{"model": "encoder-decoder audio transcriber", "train_examples": 26041, "spec_augment": true, "encoder_stem": "single", "decoder_norm_position": "pre", "decoder_activation": "swiglu", "decoder_bias": "qkv", "decoder_tie_embeddings": false, "init": "kaiming_normal", "residual_init": "none", "optimizer": "adamw", "beta2": 0.999}
Rows from block 2 of the text decoder, named by matrix and row number. Rows with one number belong to one attention dimension. Each number is 500 + 50 x the weight over its row's rms, rounded and kept within 0 to 999. All counts start at 0. Numbers have three digits each. After the name is the row's rms in percent of the matrix's.
# v: attention query, key and value (stacked) (decoder.blocks.2.attn.qkv.weight, 576x192, the v third), inputs 0-191
# proj: attention output (decoder.blocks.2.attn.proj.weight, 192x192, transposed), outputs 0-191
v.96 106:581506500453508506517424474517359536496471535563485559469525447475549590619434428467524487498511452503508420463537484441493531501455489489455557438452374509522557459467440570462460558503509512484511544502528510627535493482560444537481564514436437484458479436471488478610476469578544562460462493530508520479436512449462525447599467640481459440465512395482460500446457531511488552542417447570504483538463484486501554538509580458512470549564477544553459607483566467505448481485526446552504506515554421593437574508507545635457568504475522457466443547494536553366470586494548449472
v.97 099:462519607486510434499497485500475478470506527454539479445525582468531471460469488503483482404575509463395523489508475517567535446525546495441548499424479509518521433401528506475436569506531548504536560447486541362490442498463489534524515538554461467504430493422521530458531522457494427426522548563520542465482617571490453469554468435436536544463528488559433477507589492500503448527572538506514449482564562555431540498476505544436451495495621473430506510462399621493454487484570509489468588488646460491516598445517425555580563515464563460437505494498445502377441566497591521373
v.98 107:525576505563573444524519563578510612493495557489619574479476543550435504489457586531582436467495479513497418498402533450540580506469480461511479627528457486540553486482505523562490471557552490503507475504455462500452494530461507530584501527503534485604521482493402503519454558491493429479609569495511464578499483591496457440514521437457521511470518443419436548474589446440474437487523424402500556490455520450444543517498560521410457477468415497561511443478530567526454428417524521427504498546473419464607538483518446581456605557365507484459540589457456543505483501531528509413
v.99 090:555453545570475547486424592506492536503564569492549458504540507506464573476561554478455513472528481518448458588479492485482474447587468511445553513585535417485542522471540376476518422475596476472481539491412455512577513528518537467482596514510496474426465482532584457486592542555558469479496539525547474530553556465531568572425499471526562510610567492454352453498392526411554507546377513447479538540525468464493551551588450493602476494588523485466566473490405526518540520462458501454482396526506519484451450525479592532450426545558382480453487472408443467502523439522490498477
v.100 109:590505474520493480449418554527418460475495510523440538459582439581492521452390425547514368425536483484502447525513471494468540459606411565496518533539487503469449553587516444547525522579480483482504549467502568472537493549449516481576545472455415504392481452462470457538515498556530534477434539486544576626458604501456502540526475446374471438463514406478478572477556462552440542439466502493516457488547519597558541553569454517559467519503592442522548521542569465514531499541451572391525507521547537507500532439495522496518379500514543507504431559358518463464556505567463508469
v.101 092:510504473454448505547484641504528483545506515369494411485507517521560502480498408513623449502477489438520549506508567445455486457483436386502605503512541518475518569497483480452548586559397458498473563482541588412468425520539495431588468513535460497563473485511528520453418544487584483485539529463568463566548539563413480511475541426418500566477462527445519589488564393488451489457581530417452493451511507496526563516540389449561446557460428469423548494458571596503602565509494476455497527494461495532518517431391508490564444515427514496429524495451532519424499478487534543511
v.102 095:434482465457504514506546415519579444557534489405577476502491606548494429548523569469493510438539483559555511497427472512505590508518532542495482469426474608480512529470520528475547494504559433541467519494524486430418505506563467397566408482586467469577602514568526530558540532486510501500588416466559493411450503451511534394487475432406574546463490481437463444563501479455486568422481557461498519475542559543413499460484546520498509486453552519489526546582498474430561528603522480388530556496502543466494479526521516383459569559458460395574585503595423457451568533470452550485
v.103 102:449481547548437478439476514488470467481484468467435497526572443552506463436511504490617543507495463541468469465499561481505503457494387495495537534585527562513489437526445469515502528457431486499459536437557505492529543526526537511477509496541482536469524440462571502405558432468532576468502565432605426464509539506580495499436480387553518463498473470565607534472494529451472370516544480557557537559491462494515565675477529456503479443547512427498567447440424563580534413484449540465478505440490563468485438696432618522522466563402523485530540531504524508507496450549456568532
v.104 101:448485470472472506529545476506604593492505542474542578512446416553476448505527430554488516483485440554491458431578584455510548481465393415512563529554519500466544474509455454512539492433493572581520561553621565510446525539538596443473448392645490519462573511485438387519548491408514595512460523446561554485483492488547552549420502507521552361495450509502543574603519456520487483535514536477507554472470534518544545562505503435539473482537509465469451517465362460533480565534443524440521428498524520521458428579450444467527433531519511530492563611539410497483502491562477481500
v.105 087:524559470514512529545467538504498409559515487526402491468484458546519472514576453440521568576517464501488492479507466498479429539421550493507503402660596480549520438550586560471491475525425518448430521465510463495520537478480465580631514452489491456458588487486487496401534413510507524518453503536496520483514528488570580534477546508578521566613454535518608520526562370499578537494520499445463566618573470373579456433449474530560461531469516536437543474578530564447523546392423566469504508492465493517518470537422462499544489440549567553458475429497546465493480520494422462542
v.106 101:548438515551491489540515524427461505513496464511518460508580527439448466484458569570603494487415551526445454509506499520555470433488513452524477495438478508544490537473454518496567451558384510430562424509503460428532520570464531536494495589564501380540503579544516498478593477538430414457492554494534552465488481443518506558467679495515552595541554532517487603473494386505392402518508465437523474573471427585479514506460557499497537453508459545479483540524570544551548470492546487493452497497525492508476561355507572417485577496466457481564535455581591475452455429562560567454
v.107 105:462559543481521453505499480507540426542536512412498435506571576547433536449555468479501499509450562532469552491410434576567484492509470553501424551456494493461457406537469516545520524384469451513416474446474497347658536548434497457428405482515522489554478511545476520498524561446485365570533489394544546536407418516468571483493506451448496569522534507434478620542483480528539417412476480510471489464501521476513483469465510469495471487501551530410545521517632463462585547490423492510434568479486571473546515527571566481394550482522453546495463537516474447575557497499484563499
v.108 093:603558436542488453531525540627467473514571526558489498496591465458632485465530504509442463441528503427487622559553461470503546573399495567446483540556484526440532575506514508469450503500548548436468468505431489531477566586406520563465535488442607435417450481541509480457514562498529498423507503475467526530521530479327550439545428567520493535562462470443498524485430485510457506458533486522505452430497514487459438440445516543464484501465534405422459439412459509451552462450479551568463556539575438557585524515587495498470491448497566585509508447442476552562547550436435480528
v.109 097:526560488566559509423549566534553538450502516538575448513484529553443485483449481529540491453463476514506503555485532532555476362542501509570466506443493471474439456513509437547541500470490543535561449556446558418481565536497461424548438535489499575543515508394493429492419557503393458565486499447492477646542418487430507446501547484429500551501508503451458566508537446517511489527478562344439531423464538581413513400582431550465483518501523486508645503488558504426472531537526456517496487505439501463550526417507439467533427450538503487521619583455546439538452536485553596435
v.110 101:495549502454521542490449494461575536503459422469515580472444465559445579494473539450472465469521604498555462459458463510483550452484519437547480417586498465545471470569537479543516546520559511587481543445508496472496540447472463544663447508516456568558509549598502533400394527505475462479530497532557576528524498562570450536457583452429466482577487510531507443429552567422516441468472580449511601553503488490554566423616395515568439532485566467528623453529555513443478561373531486425455510499472472499536400467440433490527431514560487468503450544477542508524501493496495480417
v.111 097:538622561512486478555544496485542445580499532506532642589609473549393572539619476521497479555571488530472517459436500528519465528461518479556490453534559471528407462467560444464464418500479493558524481541426528596486452491460510439490530473512496499429414503479511426416499525499441507525572537512549563533542518495514411588412526517510462418564512507526578499494451483443445401531578506521501468479556482538507470499550490477543480521511515427539575480559399485413438457469469500439450417480482511478462533568436407557466438492645389482514560532526523519545502418568491555513
v.112 086:427522579454447478378490478426528356515499510504450463500515468444510493496535493469430541516555431577450550517443454562612402487470626607590436482414503531543448446434479478459571472445470482469478542494555459430459521503467491388515488438495559465474487491531554551496520502484508502525431491441507549495419468416551463538536503545583484516508547595470533547428506571523475470523492509482503467496482405597441552530433556546412535537426639555493543571590486469499470464560555473524569521484480543464480557531589526439514555531541424467500579496513482450538454447463482553543
v.113 102:435471437527521387560494526493455472617488493542512519567568448435518496441551475524429480528412511486454539538545519418489481537465512518430450428436502481459484470417464498541418519598399469521533390591452506576467519566435512498448503483550491364547522449431518504530499480548547487507455568441406473505522568506476579520499460578465527488505470497475549556503433477560526532525450324483506519488513487616557412550536402468513495476497441506498519484494499498498513468419537580536538514523523496558422614580621510565503571546481545477471490448434494451545425506498472522567
v.114 103:521495459355507539501524464545575439554481394528491454485552525543450471595478589461449492551571547502559485509474396473431501552435465495508426493403431559592505537541560511467481492572518452469411506508490539528468488477440476540472514555475551478561542495479466496559451626516433443479493540559461458536451538477423509556620455472426452502426520481499414501496511497467435577475491425550426524517533444519455557404483479502512487529427539532569455540510537446455505482509587494410525493502478482433369545350521489469528573406508515564602480524471599483515494493536525541493
v.115 091:534514568511511469525506511487561568521462522480543454441554591557446530548440505538447506519494479461524560567549389675416533511505588562504521426464498429559534521500581471521467511504516554500443519510425533485557485516559457512533479519520484537565534602475547404466497537516404547483503491490500523516509543477475522416493501525507542523586421455453467378540460486522460534476515542518485453440509516442542421363573397531533418469575544412498569446490466507392455546473481457512396509442438521545553471497447484467504446431561556668462517471444522519532482535528582540504
v.116 081:597552544489437526540449512421485409530527440467444507422517527411443478474506471399493466522534611454508435520451518544577561563479469436505518547466494541492569558431511459529400547481506522461454518489395492522499479552497529600643505469557541557519476505495645541502505510540526434406521456537608547447509466514514495593478544509457527560556563417544468447493402498561404479484509483516412469556494462490491519512477506495525472524492482464487553520471556497437503538474469441452513593492547549612517563456359486582412534581513505556468459388548462511504497512470524470455
v.117 101:562516602542572492453620478371503500411568477470508561450488543479436405530471444490455580524614487442511455527421485448540545494597449556457551441461517465497532438469513502534409449471571523490518503445547603467429504516425549509554485444522527575480481463508552542462547500577515519406525518595503527422509536513520466596493410473464500488491572399600434518483551537576468467553472467509408559561545420456467460573527578500461456489433448445499547486515414489426494490512547489452580539495578418495499533414542421518471502528452524546454502456477456469552494458517451457501
v.118 098:413464428531521490606512533549544550476377537545489499449517442528530527462440515577539446513509520519580526512539415413531521511473527430497339404466429519413592553497477489525581362465469539511577503468429486545488470597579481456500487491533522489527552472510625461500427569482533476482548491515463485470443453483549421498486573527493474541444525471475460578449455484503384509472514495394557532402431515508468546491495468466517529501562375499570462537407542493499423433545577486551555431533488497480495538502465490544490505539470459502498451559487578540533515544539578541409
v.119 114:551575380422503536541443512625383416539531396543425446499411525522428483552495481480499505477516467414447489472465499559500451447568468598513467441582364608532550533574599549568523483483599543490425544472529482520461436465435507475462564435493486440565514451430438464564495504553504410531462503458464507596431441526438511499552483518510463532497533482388454541538485563455472558447519505542523521476525386466512528538451584486464516541532514549516414549492596451560523432472519522521458512571482512437474460458502524517519602518513489506541539527545559509510457561480520512522
v.120 086:473523491454542475505450472541452514581499484490546547502541517483533586445487482497598408513482668474451476456452515544401509565439424580481517500591419465472427507542487570523400541532405389510535455546535518584548517488539416494535528516476457439548431454505453572559497537509457432511518501472587365509475545521458542515493467485356510505407544444485573557465384511483485501501439438523558540554610517570499521469435513472492411454514468454598489549504620501502487543514556522459533501432557465543483519513463495547477506495446536469561442490551558508514551522444538558477
v.121 103:461524486455429500474473538568557482501541525579515506487484436457496556482537479484464548511508464472481494486559447435454471543489493424509501485498467428502574542436498441489505512526571584571571589531489496572479468542521478516504511445467523539554428551545399439531477546473448424600559503510524587449538454489406488495518521487443449462518551505506445403480507532405512489507448555392513405493497585398540496406443523544495499569520514501568484607416445560411493528504434503560404552566462431628420560374431418534463577511485531491496493502455562607551541539463540427478
v.122 094:458515504503540475510413500522360371516560467519487453610480507420521482450491451447527598457528493410448455398496572523416470482512480542525551510562500483482425518437444550491438521460534531505522454492479485490537442439482512538539530531438455469526484418368555551565513514649527541433477511451516495471521629513515505517491477549531499484505451525538523525520508477540544494601451471616528429519500482510574426505436584558458476513488521437525498527504517495576453422566489419601459544491455542526466448541431547516547503549408541417531573491560635554468564553543523509478
v.123 102:576484526538460553493421584564388526510473502595482458465544491422492518517435438492610530570449455513431426557540538465518476477461416414540482535375391515550532402406456584446490464451499590523578578504448558554529480471524534558471561549522469498462471403464447481514547475560459453484410536565534498474573495435415428559516471552526520512532474476515470537508478490506540504539526504427488499550499499490502532624468552468538544458519433466542522567480504571571521493522493406585473564535560473590454522500413516508551410509443522537518502515518613471443424509503581442488
v.124 103:478392381514559540566472463586430471462434483594500428540539482429545510479532525560533566492490526471478516502545502512454452482475495516483436467560469439417488536626552556533509507429445493516526479476502463606537512488583455575443531567512515386522531517487553513506534454551524597477476419554374387528513578545533530439477555539471476534433428438459497438498486509473604522547489435514548466477409521425539450454498531508497502470551431455540423478453571486558437524458547527593432456523527474443454373509576526472422505466497499459560439530536587536480495578510529515428
v.125 087:521563507446514535529500500497504509525535518565509521618473509506463462539559551530509487469518516559441517417418494479507502521421467566496515578534499560521487446451602513491440448507509485531524495492468500455481461439413546530491484526500454354543521562446400483524540487475500453434508613511536548501488462549455575517459518470531561639542591469452558494538535408462548509455603440520475589456616437426477438531491629460493542461516545460371451521546463493499542427518456568472445492494532433513474511514594491501459583552411448590553565487514423418524385483528442507474
v.126 113:513462465511502505535543496513459626503581541557497492566474551511501526472504516471489477582471515487519603536472510467484454471499544444509519468476510480448538478559543502477477551425508513555366423490435570625454445458404480450396513506450521487642487521447517563525431585502491519497545382481414506474526533479433546458535456576512476474509422550466556507505452514483524504532540488537524512491403536507479357504589570511494529492519504474465510427557520545500452649484439532584490556471443460453599486505543484454407541457599469498477401481473472417483452522560591497605
v.127 085:528541522528497445530492589541522464467489463502583476452477549483528586520520470457489446500543442565506513537497380560426529464500457516470449499472440502620440518375568529438559432493497507421512518579484516529454500607473458531448503456533445604510474436499466509570563505549390452552523449490540478570481437444398568392549423518474590492601464453373480439458504536468476498491356457458511554521519569601408473518415536478499458457516531483531547508466517435472494522541505550513526509491522430487478525442399511538482590493467498548449556565533600483559482510498499559547
v.128 103:420580531524561447438465513548496509540530541440490590534449501494387569455546445553483506477594437507509442495482495436513513488475539613441488486472479479528603530369559456420491420559564550492469594431501404468453485414405486455548453578503538498446534491636455412443536536607552483416495546543465548564490547525433467464502454481543521540476560453506495553512601462512494520448579522456508526484573471433452514477533486488501506574528476509471422495469485455423523403531539601472471393544497477511589473507514523459525486543523439424486524524476604453552528463547477486461
v.129 108:458482401474513538593491459494542465528485480477513566475560501543473379462482437581540634614494496452496398528557490418453448563486448410484530502497524453518536415524495567490462565504365510518492438550571555492395572446478479602511445530539469495555488467497444499511456494485469506552469514562516418409546554526464532632546533493501522537439584544559487567462472483507464546577454422545512539551461477576526505596588479412559477482521448529512497475558475515560503505438524455511486472497479518580384543436497535469523558500426600486515411472477524473475505466467538420445
v.130 104:528454396518463503542499348429549473528457485556515536519521497522544535481555516458404432625452549530509510471507498454411458442523451548517512420530584503558508434458418589442468439438426496408477458540548492488473483523482488619477495477547523509458502504453456515469477420405403462566458485486499446403490441557478592550507524537593544581536506463558514511480469486481521467491536445502498556499498492473624552566513489443628483471591472595525512505460460461588517460432493509493460545489485531552517482583495540558451622508542621462556464428511487528532493453556525442505
v.131 108:512455467479497453593648530487464502524381617443556550496558521500523387520588534497527537474411504526505547474502489545576441436547435429458466513504444523536600557516479447522501536506534503497529431606544529480478547560461513442409569494476481499583448497540474461449570423470582456479489494427438532486522560452493537598529480540460505569487488508402521469512449494454474463560434458539515409454432527586434472443436524563342450510595565551491434493443498580532508526552455560535485524499537489496519433483547506489529587481556502571512456501542494500471483534458537561398
proj.96 107:462464501492518493576472582529515477433519484462556509519535488505511544480461540484531510542474552518504461500419512537486418544465511480469479397518552470441547452494493480526461468520491517532492493336535580513424500492526415593474568517561497523489488490551456475409562413557509582540541420522510521499414478519611454569371542582470527537539511458517492403472475476563530531543519500482535472464586469504568437562528357535497494477444673441411496479504588521533569550531522529446515503568423536420519427487549390412581520507529469468455563488477529514549472462559546529410
proj.97 098:624503446446565521568525458548575553579422473468528464432479419484523617529601437499548557430519518485605512505487514501489570473487569512571466609529499421521547359475515526419469490584517469533499506453491598429479537414481521547446495504565473434556460385428452542566432436554472558434585442508557524519531438490562512487526461492488456495531576471517508499484442526495434477586566489519480495495511539607534526532476482479451500566442502457572435433513477481561526532470440464479458454565470501509466517530483442436523438514448536476539499493458561475483339496480473520590
proj.98 105:569537490467548425556528499460567508543515493546538488388474463446510491558469486466461471394451547503496543515437462542451509543442563516475568484525566530456570457571484506473538517534449453553509575502514572429530495464372478556484575480575475464442476404524498535553457486483495586499554397452536534435567553513538541462428570458518507426368473515515554456456382531389432429541497448542388511538552616536510502405423446553576509517571512540527435483556487441440446536530449534576436505564540567480434496473580463493531452537548462453567537465492458506471448505515533472480
proj.99 088:410551490541504495469528395495447406518442515494556555590508479522442448504539457490470446481572432485539431532536501498516366531482565494470451578486546500490530545520456546493577504487437434494579533624486466363525473415566446501552474540509525463590494471519464526467499424580470606483446606481459595544539465514462577442508437559548468464527522590467536515512565538468442521551530545489533461452536465468530486457405549520470566490580428507510510522495530546438413561518480529538506547509531462455596446545502471423557540415434523463498423472573402551576481448505556487429
proj.100 108:474412512557601500554500450418515541531468466414520485553520553474510637565497467476475424595504497442488557495422511444485443580437551505559465525574569548529503500495500524453451570427539507511522534474482497458450501459506490517446490496434422485553487413477467475581557479520528539510552524515479542509582455445549483464547522556490518531465491492469455552472501547501485431577399438391446348395493477561588475507423535473593515427471526429436586435457458615537468532546491498556477454554482453560540544484528504455546469517503533421507427461504514508589519418396495484394
proj.101 097:509446451518500480542424493427506485532591511516464516469603581447504621604510447424499410525434465514587534552482469417503513455527464481532414467565478559561469448535458556382391513516572640459475536573447493524504456525405559481475500479459525583495501532459477530545539492427492522511466452502578540511513508553515522428546495504589475489485442503560553522425464578568446484485447575466414540530433550599473495504496511483583486452474442521476498504574498532471436585427463503552448500576469543565510473491531547483536442500519525486506437638542479523574477508463384479580
proj.102 093:542495504480500512452532503512406504447487419512462453507515463498468492560489421522575526471486507488517509360503482464427589461508527543516515529464553461515487539579503490476513514560427593409488504570502497526623543478478539425522551441460461486448452461498540517563570528400575499525446584525559506461520486513485506438531568489581405605466551446501418525509440459565490404473562433527417465499521496399586487453572549448540440457521418541492428536473436487433533435496508483552568480423592463592506512520457426470458472556469515548614495513558513475532460497446588520649
proj.103 104:487422525457483472483509440487603466542569546506417592501511559527458515558593546531462504460427441526472554568535549533496460507493513456462540493376515509557516610519443491421477483519630451521563458567415503477476518495514499574518475467443541483507516495529469527435568449493530436544550482529379567588475458520461473520601463473464619527543442538388497530412539637506498442462528489466451469533512544554502493430414512442433465546524434578519553568438524473469461482452513340526499455569539441515507551508516458495462407432459467462538460479483535512493524604522509518505
proj.104 102:486531538447528573483521559548587386531509535545442484493616580553526558520508457592541488506425423543497542547515489518479385544465600515466523492540458509544475513528453499376468474499437520504477515531512429464539423559509418446603428506443558553394573542493542452428506391525589453517542522467456560408469436553474498442586404552512557561414431541408437543450534592469498503474555485482454528554488469494460592446496593432508461534497434553550587463427541492509457464478533421471487475499490534517494552525532435563483500523440488451509477474467535510530542573457484515462
proj.105 091:506442503543490480446369463467532486566561525504518555482475545454485540573556528490499508469477431515422571495573531402500490467469485534461568499449463554512517501572430512549521528524588480500488332500458427457555492604554429477539458544543475477545471564525486496527504592428512483531497511470448474538518487589360527597527413505395594516529428528527476530426464534617515537479466622510579590545468481533468511552512465472583478538516532496556486494468516433458457511468559493439550501449546520605532417478461542544567571410486508513502434540404542488459564503469435517472
proj.106 103:484490488446515483507527522542493552469447587497414522456485417448552563497483552353486551485581559503576433469551466464510502482500498502458490513450507463571415445625506559517533506519579514454513505578494534541522425442446593605580529490581528487550487585492433570446499515424526491468489413431497544514486503446435492426534464474457524477467442547461616530483494580481489515436508417566505554457478564430429498580534445591476425392491549524555399534471512486526594618498475452551476579469450448554492490524458519463498401503589473470419508514530497457513585510524485465515
proj.107 104:464510458536499503436542483508538508565462536552490444574431501492464509616470530491533520507560540520515597493508564331400521478448503497549512506464492480515549604453591503533489461494511497459411473512465440554561520580420594459518501466451447563540523473484518522567525515525476504550416530517502488534604425485478491514583548346538459473496510484474554580440462500553499473443473466499393538427568415460464507435529597597554485462560439490521411503508389473426521523461397461564577528475582520475556506483482441519525408507525532472552491470510462452495527531415467454589
proj.108 095:527454509495602576466535521425465493491495523523538483568472548497555481528448429506394462535506457559537458614447476449445457528424478468596450514507551436443523467453561459517597560491476495584395537423416473481551477466483516453515468501573440492565462536545517463596525594468513510510526550576441432514498422428548540560533543489489470473466528509607567452454476413502448555513554538523522395529527453548517515506459533461449579559542474509509575432584412480553409496567477501510533514609457497481538470466496550632536513406492426476431503531507499473385479457408490489474
proj.109 099:470596493541475533573512487450481493506460494483432461593456517479553529547477454477457445445485530399498528484546479484516554521509603564489483603592589580544510529494552535463482546452424537471443575484532504483521471529418581506537545465467540560450515479393495562558423593402529516452574455479525465489642543478451494434498456463535477448468548495445629552557449460396450485532436501505467455470529502477484590475515558506592576451491492452564496565575493477498463469440416583561490486512492558492499621476519590461473461561493452531477530374524538502497459441565446457529
proj.110 101:545509511559481446580446458477469532523601406504475524465473474452500508558542485442536486427539422459394632425490438557511587535545515561432615572566487635465567524536378578479421469521434428448634524544525520495524552514470506519507511481450458482566501431417456543550548519539478531481432454434588577509539539613418552435545443560471540462472469502510528541518491508511465504472508577508471513531466567478503468482510553469514504535482479463490508456526562490432428518459498512454488475395548512463483453480513526477509569404404550553551482364466501529508482436490467521496
proj.111 095:468506556567493458516573471562448453438497454562534521469464485599551446379540447569455431585468487464497609497585464551571469549521555541420626500462513559457555570507465499429538436451561421478527540601431472500537496513564450608512401475465466392560492578474496597528481567513483493415530519508501517522566451517408577499538499493518553521489421491470495523524484472480555482454513546514540508484467490485442548399508625479462557521539459607563530443445542462425462406525543475461549541526517510452487556548446593519531448472423486472479460501450500490522496434512478448426
proj.112 092:582482477449444505434460450554501562458428455445446463511439482492460422493511544608572529530533570476573515364534486521557473501575541486439487497425443486554474539436560422538470454482517475403478523566482486514575551500586503562475457523530484472513511507504550535561511570413558462494500489580457424540579455406428480485576525441488527582600583460485460611507489474504572544510510480584581507436564536458530552411579508515372520450522503459521487508450543561515562423487479438507556488477530546552557539456390503433466406465490535545509541426515552487524526559493522433562
proj.113 103:514401429476609454478567492579573519474481566526547522503458470553519565535387538528380491576457508539574436557507546502561414466467461458546472457489453450459510446474604585497513496448543477591425520490564460536509438515536454538465508554574424494433503616659528570538408548520467473437520486452409457539501516521429495561393551489428553419500514489496458436445484480477526532453552490461549558477520456472494522525533517507548474534435530528441564530450454489501457462569449465494448503519360532528546556439453490486543511556586455454433521575504493560510484521442462532512
proj.114 103:494461457581573475525491541498549488387538534430465445433464464572584544491448448474506524516572562421526489389389393494559513486544469469531552496500542445505446437508473464538544550536544505501538470463524468619502516498422524429507571542542440490442460458530461463610489548487484530483419513487530458447526511431497495449478669488523531536502531442500472498461458470517589506390459464510484436504514516479599555527532520543459515384453529403520491492482484556533495501547528521554544536458451448519555457527488557524499577536601638565581592509538461524448446395443525455484
proj.115 093:428627478584504592528460524563410455433496421461514523581460495464522499503558499536454472503547517485437475439524510425458572460458522534570596633520553533471531516534414582420552516531444480509496465491491422498456481437510605411518449476489466492522440520473496536498406537488382532525488570572566469474516445543418590530461450504471497518466563515522566508504513518501480540438530619475499374492570497452484532588565574465502578537457454481520519523582474387523495427440438572464526590467548507510439503522507547543548566500428483467460461473457500553448454421438476503510
proj.116 085:451465466496468513535486491530574478514491414554528623522568438462495508569576469441560465523555503466559538425437450548512509408509502563501524484437470474522510456545478551470528430624516512496575474518468560585551427493515551555535453510478453494564444508532434487478530403511458473463472521513549543604538489532549560586518538555537363551420489461596518462532542432471498549474496507520454524483562581556412429489543479507465430532443506461525413405534503537453473581523561528527438556391444399542461481523492429392594472472495529470466516622498506440502515423476444540443
proj.117 102:484513407462510471594500455499568532571465451462522573528497449445456514514559505575575512508554495401551537462453521539512481400484551516515548585556489432463466429473469498530488495623510516569560552512516591394504412428544389482490504506479405495542515394570520460519444420494533490444575500451425532495624493474556564487481519566524458599523462464477415507518522455473474466491463374526476513532516563623452566497448535570419461606441540486614491503500505474531487460592536543443477460431443467500448547467462515446509479546477520505526496555526477448451463425488556546468
proj.118 100:525488571445490485538485585502576477393594463499499521478479479552534464452374582481450419518480487522504495528380460589513564547579509519512425504544521474484486513522471453409492554514447522518528518495582473524537515462415519570507489568481530529521406571470438490479504478465453468486507524514530543487464521508481493465419555604550521450389553449448586468574440569361506509534545442551443545539575516449518503421521463486553488467436556556475488499535553568510500565523555475505500570514432570397521547441535513409433455490532453483440568488583487491512639388596524513526
proj.119 110:495500475596502521413500515425460543461537486499563491508489495468495587534490491482539516466456553597500532538439480387516543552440468594466484393440564483568515554506509413571544473514412475552445352467419468539552516505497504456458546578545498575522553417505518461497485558428529523562447454479490428463566566396564434455459535442452495522581503481560545487471497478585515468551432429479489460465512559525597385539454508507477461388508529480505505440470499519516580499477512519532564537597493558506621510544497418515515503492589495575542573465449532499499466475485562458370
proj.120 089:562413550484525436528550531531504519466575516517471553544508490524455527506413463458442412545453557469411532481517495504446535491460365474523551401472561548461595569501528531499479539471634543460512465472542588567502508531471520518505551511536444470481494556538455529434554530527455550491538447439487502522523520568574523509483621469531562442455469493535540457501448447511542420459493514498323548477444480410502400516578506449588452431398597484457492511459546517453498504538471530533492572515476396411499501575581467415552540554573501427542498515566500540496409511556460517483
proj.121 103:533586476515507515520511560434445456461461507458509504517545523531463529491504455510537428464603470490534504562505424559581499556481560572370459484494499524448576420475459403457436500541440500488487521413507485523537500478490568505534469488592548559481539477567462497563493479558384541447408522519521468445406449442546509492443537514592426558377518470585625441517472499559519565559504484443549475411497453486478480472540538476427578469498497453552501440537510497533441609584519540412422463485500556456509370571550516497612544469436494562444493520463486452512515465524399488479
proj.122 095:495470466505479446470529422480474603529498514487517496545510486477419553434607467507471592489448481510455464534579527506530475430429479561438441430414520532524501584534575514509450411524603473516560430468410583511470548438553547515508581465535596563567577535538453533380512538470513458480577407498472436571509516489616419580449419546409555568579516423507457437499492479568489389545521479420556516451482513510518441586474413432468474435541523496528523501496488493529514527494506545464523503545494500444481586459535460502461518517512473491470468587478599473543428564511468498406
proj.123 098:406522466453501537536432519465540491489479572505521510504584477474525614468560492496482533519478534457582422556533497521524426514547479461425443464445608462504577434457477444423443519575550490581502480441508587496433460538500444533520583482544563540513560556542392465407523430521488510443565410487489510543484519467573472526444461503486496480513476513486558450518530551503482545540414504497563496478522457548411534590448392544530500448507551469545434528487547563565543595458520532515416482543375483466517487570566490436552453407547432491403588571490469529519542480616482475391
proj.124 101:501548559501519503471546549451439499433569595457489421522457517532463492421420537402446582452528461571390433586510523464456515510441395468556446448492541537428502541492541487568512537461481448534520431460576524473468572482490515532540590540513515484592469557481403470445487547497408505574544454488528508495407560535535418505449454482462573435542497512497539378530496494477433506530573465504512557549482457440523406602470418413556539449442576552477556566474529474510539507459567525503578554578469534416569537447549510538461619536519440493459525489544508548446542500553504544453
proj.125 091:560522528489616533428560447530515448503501585634543429411470442487561572573513413529529538456477545524542496535549495492445487495447468573487532496426511408544574538456505556574575500535485472482448462542385487498599496499517369519517505451657456526461476511548549524532476524473550550481494429450510502446487503461494520472505487399358501498486435547538503477472418495574516408490476456515434507507472478531466542493487514576500516451551451558608478444461462424483455457454499446554581516452497436562488500533422501601551520502544470524549487562472456437439487490458588435428
proj.126 112:485561477583400533494510485531441415493438516482607468463527542543532425399476504471493516565486529603450427545507504466459518495513448500560504473494577443405524486420603554527504502466474560579458562524522545441520529527444511444500508437434465512508544576582522487529416504578470532531468506515579386488538550562455515577465450563485478413556475553529464462493443479473531560420541539500483506514505499494473436546509439470483563523521564502514525497526442424414475395440441578518572549496540576450538591454519543560522429521480441598378534456483442519375457503514458603539
proj.127 089:430543408531508494487450516546498483461466460480475541635557514444435560516448482537480484528388528416532413439472501446475446487408564570479629485416522421517597550588516453492593578501377516497384468496530513545548460550494541463502567441520518452470470490581520529512485569435485558413492509521486523453572441403489504511484563504597537521511570557511533534469485483524539456508493547504431429384609519412587518504603550526402546457534535509477439524510445502477519554566417520460474467550542482523527509506547526512593430450476478529510509478533514525495436459474499453464
proj.128 103:533522520568506467559491413457592506476508472562480397491580468514435464589457590567446514453515509501443484527450598434494470557482512491522400537571508524486489486444427513539527401433527527466512535534490528476586537574540488508476480462525435480482464563528410543490429535497441405533565473550484471449521586496456526576529501494381466519530525508377464372507541502523470495561532442531498559424517455513434473515498532575449421616447443570431443531523487524505528565533432472477581501486492527572461448516544503569444489468431449462480513475433524625432440488461637490475
proj.129 106:487562563450530459386593545471566551445443554468500499370557472491507563593590602490502502487501496463560437556566514484511466466510449459517509494478465469523534603545532523540526508572449580518566525435460449531475401476610456498469457468467485579509529519475507487530465619557510435516466590435451531434499523501492447387485483578531519468556560417533520517508453636564491484411549553470438518493528553446547394501490527504563551505541519404522534504472519455467528479514516484506449448465471552386480542491512537443483453556516452478486419504547500432506514405402463584428
proj.130 104:497447515401490510428498655487489523547459639510459557439458464506452585541513494455494519558432524444483502505521449587453515501549516467410425483488467408602470663584539512549546493624487481551580450452545520543438489513522547537462462404493479576493495528540531498478475560512545485422485493497504546524524437506500573500556418452465512427482438502445496573510514572477494546513508601508487459478515558457497444505502504488498584481500524479555566554550489439479521408480473534418410468421523473431442517470534484487506451571513563424525535533468551447391489442433431583563
proj.131 104:592488460474469571571557492468463448474450375471537545454506613499548523493512435547458464522507558548543510509484545614558455459467421416474600470562513422498451506571534501515495540479433493503395494447490509559457524462512533521552512507595470600488504496467540547525483430485586472438464579490411497448442485509501360492600476467460514480525493538459459488486493447517577604479470532538525559629543620470562554538472571578479520505502508485491445590486488496401458527537468514486504572584569497427436518481426544462530486520550513477499576385464560464504510551526433471548